Rows from block 3 of a small sound classifier, named by matrix and row number. Rows with one number belong to one neuron. Each number is 128 + 32 x the weight over its row's rms, rounded and kept within 0 to 255. All counts start at 0. Numbers have three digits each.
After each neuron's rows are labels from the 100 clips, of 14976, where the neuron reaches its largest size: "top examples" is what is common among them; "loudest" is the band of the loudest frequency at the time of the peak. Only what is clearly more common there than usual is listed. The data: short read English sentences (LibriTTS-R).
# u: gMLP up (value half) (model.blocks.3.mixer.u.weight, 240x160), inputs 54-107
# v: gMLP up (gate half) (model.blocks.3.mixer.v.weight, 240x160), inputs 54-107
# out: gMLP down (model.blocks.3.mixer.out.weight, 160x240, transposed), outputs 54-107

u.92:065101122120059132174092160157079124103161136132076090142069154168118098144142132108115113140127176121119161170164124176124121112099137140159101133114123178090161
v.92:139119147181165086172092130125134141163084148136155194138165118075082128099139094069073173154184179161134118135163111103173105220130172118083124105117101190112132
out.92:158131101139160107162070165166078161113164079139149123123135116102166161213102128204132158167087155108110124203093102092145144080158174149150066078146172126091121
top examples: voice: female
loudest: 250 to 500 Hz

u.106:160095127162114110117128136111112107158181132172097135113139139174078117189133120154090136137120135091178102119130122158098172162110139148166109137116088133129138
v.106:142089094129095128190111135165117082108093124186161139161129132146143119103093168120122127031157085152164143155104144071088155111158089116108192163155102091119082
out.106:131106190183157158150098145102074149143126148163106108173087090112139127150131153115152090153125103115149127094112121103167114113061141124122129156194206127142027
top examples: voice: male
loudest: 2000 to 4000 Hz

u.171:067092118195144169148178107135166143124161089185093152135118099204111150158113181104132091178118120106156162131125098128132177098112159104122099107119150122114152
v.171:118102081165169153056131083136135133128120124108138124130127139213156105173123144121141050111174155174167167135155081159118099140122142092087081142091105127118112
out.171:120148142150113083182092109133039114157086160165104131120148127144127134208166131077172121090142092116154160127184152164124137105114127134154163164118132161084122
top examples: voice: female
loudest: 250 to 500 Hz; 500 to 1000 Hz

u.190:167109047136084159139110126081169130154142152143092132146159155153129129084143092122170155126192159132125112099111166089101142156079110139203083149127158107124151
v.190:102121100158139116157109078091124106184103104151133116087098129128111145100110163125132131088089141154136121172166133091147103139169116161096142125147104112129111
out.190:158110111126144133117133132133145107144121138106145122104125089080155156159172127100095102127093086089134131146173089189155120095154091132080138121129052159117075
top examples: voice: female
loudest: 250 to 500 Hz

u.138:129137136157122083164115128070099108158167072149070083119056108102131138128161153129137111125230123170179118102108109142148157121178119103177129189117164135139154
v.138:124147085109072085123153124075153110118200150065081113118112091135139068131116102169117154160188115145116053129147135166104086159145149137108205197132132055186138
out.138:166105146124119134088141177091124122097053168139113085076151133111090110192122164198119188155080148124154141155146149079112133084059081198131150127136190101112120
top examples: voice: male
loudest: 4000 to 8000 Hz

u.189:106094111166158144109160129110167157126075137135135095114075126135155087141163144081140147130173096155130059137135139067098162111105127114148105136118117110106156
v.189:114172130137192112123141139067140125117140141097132165154150116104117122103097054069124142116153079186117125078157130118132105107147098045118195095159115084098125
out.189:122113168092115217189189137174106147147135116158214113198104122106058141105098096138111095154120208134128135142114134164158104106153120122122098145136097072109129
top examples: voice: female
loudest: 250 to 500 Hz

u.214:083103120105124126084166170159131133118136174098161131132080123185124119125121150099131184121126133124165150093178140125165114132131133103158146053143127055129101
v.214:108149163115162085122130074116115104095097098194098090189140118173110123128108164117146143168109141160074098140165123147120144213174174132118139108136153103203126
out.214:147120124087099089164143091083103131149118071149136151156137060101181135120178126173107060141114103115136105089168175098107101188115144150054134094151143156136116
top examples: voice: male
loudest: 500 to 1000 Hz

u.184:141109120113130150130137094102098094134148086142119087149093141138115139135138148105056174126156141130135102089130161130131161159130170139117163109093053131118103
v.184:144155082162118129125167120113143134128083177120086129169102143146120152144084144111112104131143116150161076145090128148142194113162123092094174134097151160152139
out.184:110147171166124098120153140121085123131116075173108137104109130140127119082172129130129133062102079153131076080155133061151095150091109163104103152198140080183116
top examples: voice: male
loudest: 4000 to 8000 Hz

u.124:139102120089178132164122141116188086138130152146141129123113150185155105129146155071112088116145160169173110111120180119062179158099115138175169155072139193147098
v.124:061076106172134146192138187104123067160110128165154142172157099192157121094053080093172139128158125139159131148167085166141114117135105101092122149121131098144176
out.124:144133181169140067123151169147112135093139139136082151132128083060077141124186154135096153152064084079118104100159135150104101090132135145130138147144104087105157
top examples: voice: female
loudest: 250 to 500 Hz

u.231:103105143142104178180106106100144083156167157106107076084069111085113087159135122115127094094104158151145120109100139094166157182164099065169149098123130089161117
v.231:162064096115103119140171115140110068084130110209093104106141123189122142067097216142159107095160136106114174183123198112180123142124133167136132186130120089100098
out.231:128099172148159106125115227162097147072139107135122135153087094176192197126155165142163104102084128123109074166143143159141095141137147182072157138143148095177118
top examples: voice: male; the word "of"
loudest: 4000 to 8000 Hz

u.27:193101059119104098128124164079120133103113081135110145112114148130149152115076147121125118127108101097127108035140169104138098114106116171149087126081111152178124
v.27:121157151101136127145187096192123119170136197151152153152170106154091086133118201150120105115171105144156080125203157131158145108149151168160134129134165129109169
out.27:161122099091099172112153137144099096162155160116115061122126113104103187124114095162162126124131136111147130160141141128118106131119105142121183182146187102099128
top examples: voice: female
loudest: 500 to 1000 Hz

u.156:094100070120086083086109114138117089143153079104117141154137079103085108090067145166103166108167151123101163115143125122136185106114119155089086087173170163122120
v.156:145169160101097170110208166091161127173143148091158102109151187169139136136097104152145113079170105191151121153197107091142157144174126147120135162055074069170101
out.156:131118118154120166091100116119036117120159059146135117101152140195169095148121113143113118117125125180090120077144101110110143121155072158115157084177157072103093
top examples: voice: female
loudest: 250 to 500 Hz

u.5:125082151086136099117134094130120120102143149131100098178132119149148139101041151111177138124158172097137109150155139185151111120153107120118100159110125149100144
v.5:071110049028138061172162171066131126139129138128101080181114129113107102124083164132127122155137122121125089118142124128144088091139073138106205158100154103109108
out.5:147184146131116136095087117120117162152076168164148097122150113106144090105132178116085057119143128129123153114097208120083174141103124121086090101150125098119136
top examples: voice: male; the word "of"
loudest: 4000 to 8000 Hz

u.66:073105092124103124155124052164117109138088069141152127139176097120143108088071198139153114112167187118096103146142120203188139127143097130154155108080091115177075
v.66:123110098135138190141156153071141117116111142121127122226136152104143102132110118132158138110126116128145126165140134111136126100166102134131192123178192102115066
out.66:094139144134155168158152061148131126076148151145169122160159136132159116093134090094124119127090132107104124124089141041117117137150089138097082194173079110082165
top examples: voice: male
loudest: 2000 to 4000 Hz

u.206:075129147164103184106134130156105096140141130133103215111183109167193154145153160105179081140204082107166130120148135169177096124175091179120172076127140117114096
v.206:184083115130161128120100121135068103105148175140156112120136079087207102151132147090103106122134177137159145087126097102152109130092161097130126204115139135120119
out.206:201147194094129096164129149105076136100101143147140091174145112111147155123181108157130151112080118127117081088100163120109156174141095152115082135125143134134050
top examples: voice: male
loudest: 4000 to 8000 Hz

u.100:079128095157173130117104178140173137154116099139164142178119163144113089108134153108168148136136081064097182096191121132123128125119148126113140143078173123126120
v.100:109087095074151108104103131121161079156099060142084095104130112095144093147092137177101100114182111219136122122152090112110047112126170138150139071036129160116174
out.100:151185160078103148106185125178111103127160147146128092181129113111078104119139103146118079109056137168088112127114171155121123175116149111111201104086148176133127
top examples: voice: male
loudest: 250 to 500 Hz

u.186:123139140147105170081179140148102079176110145148120177136118101125110102092111167085136157087092056142155071197087084060131166160215136147146088096096128124130140
v.186:102090082141129099149151168119165183132067084172098186109185071163065158108125119084144069122153172127132142163163162102124150104198162127074093165132097121173189
out.186:059127125182192144172132142072128212088127092142146097145075132103098109140162128110040164162093103134104161124112159182110148104125147082176099118120148146131167
top examples: voice: female
loudest: 4000 to 8000 Hz

u.14:108153104165120115143108165066102136143148065105113110132138122089115100160059122138174069158136139149120133107153115202159120116138116164105104164166118146046101
v.14:133105126140139182161110135052074133144129123093160148130161180197173143107096131141127132127131129116206126124171179100147131145089128115116207136077094105177138
out.14:093129116153147163173153117102111081127137107132179130114077168184117079124172126085114084153129111089123118076169124137141129154118095115100149075133197173136098
top examples: voice: female
loudest: 250 to 500 Hz; 500 to 1000 Hz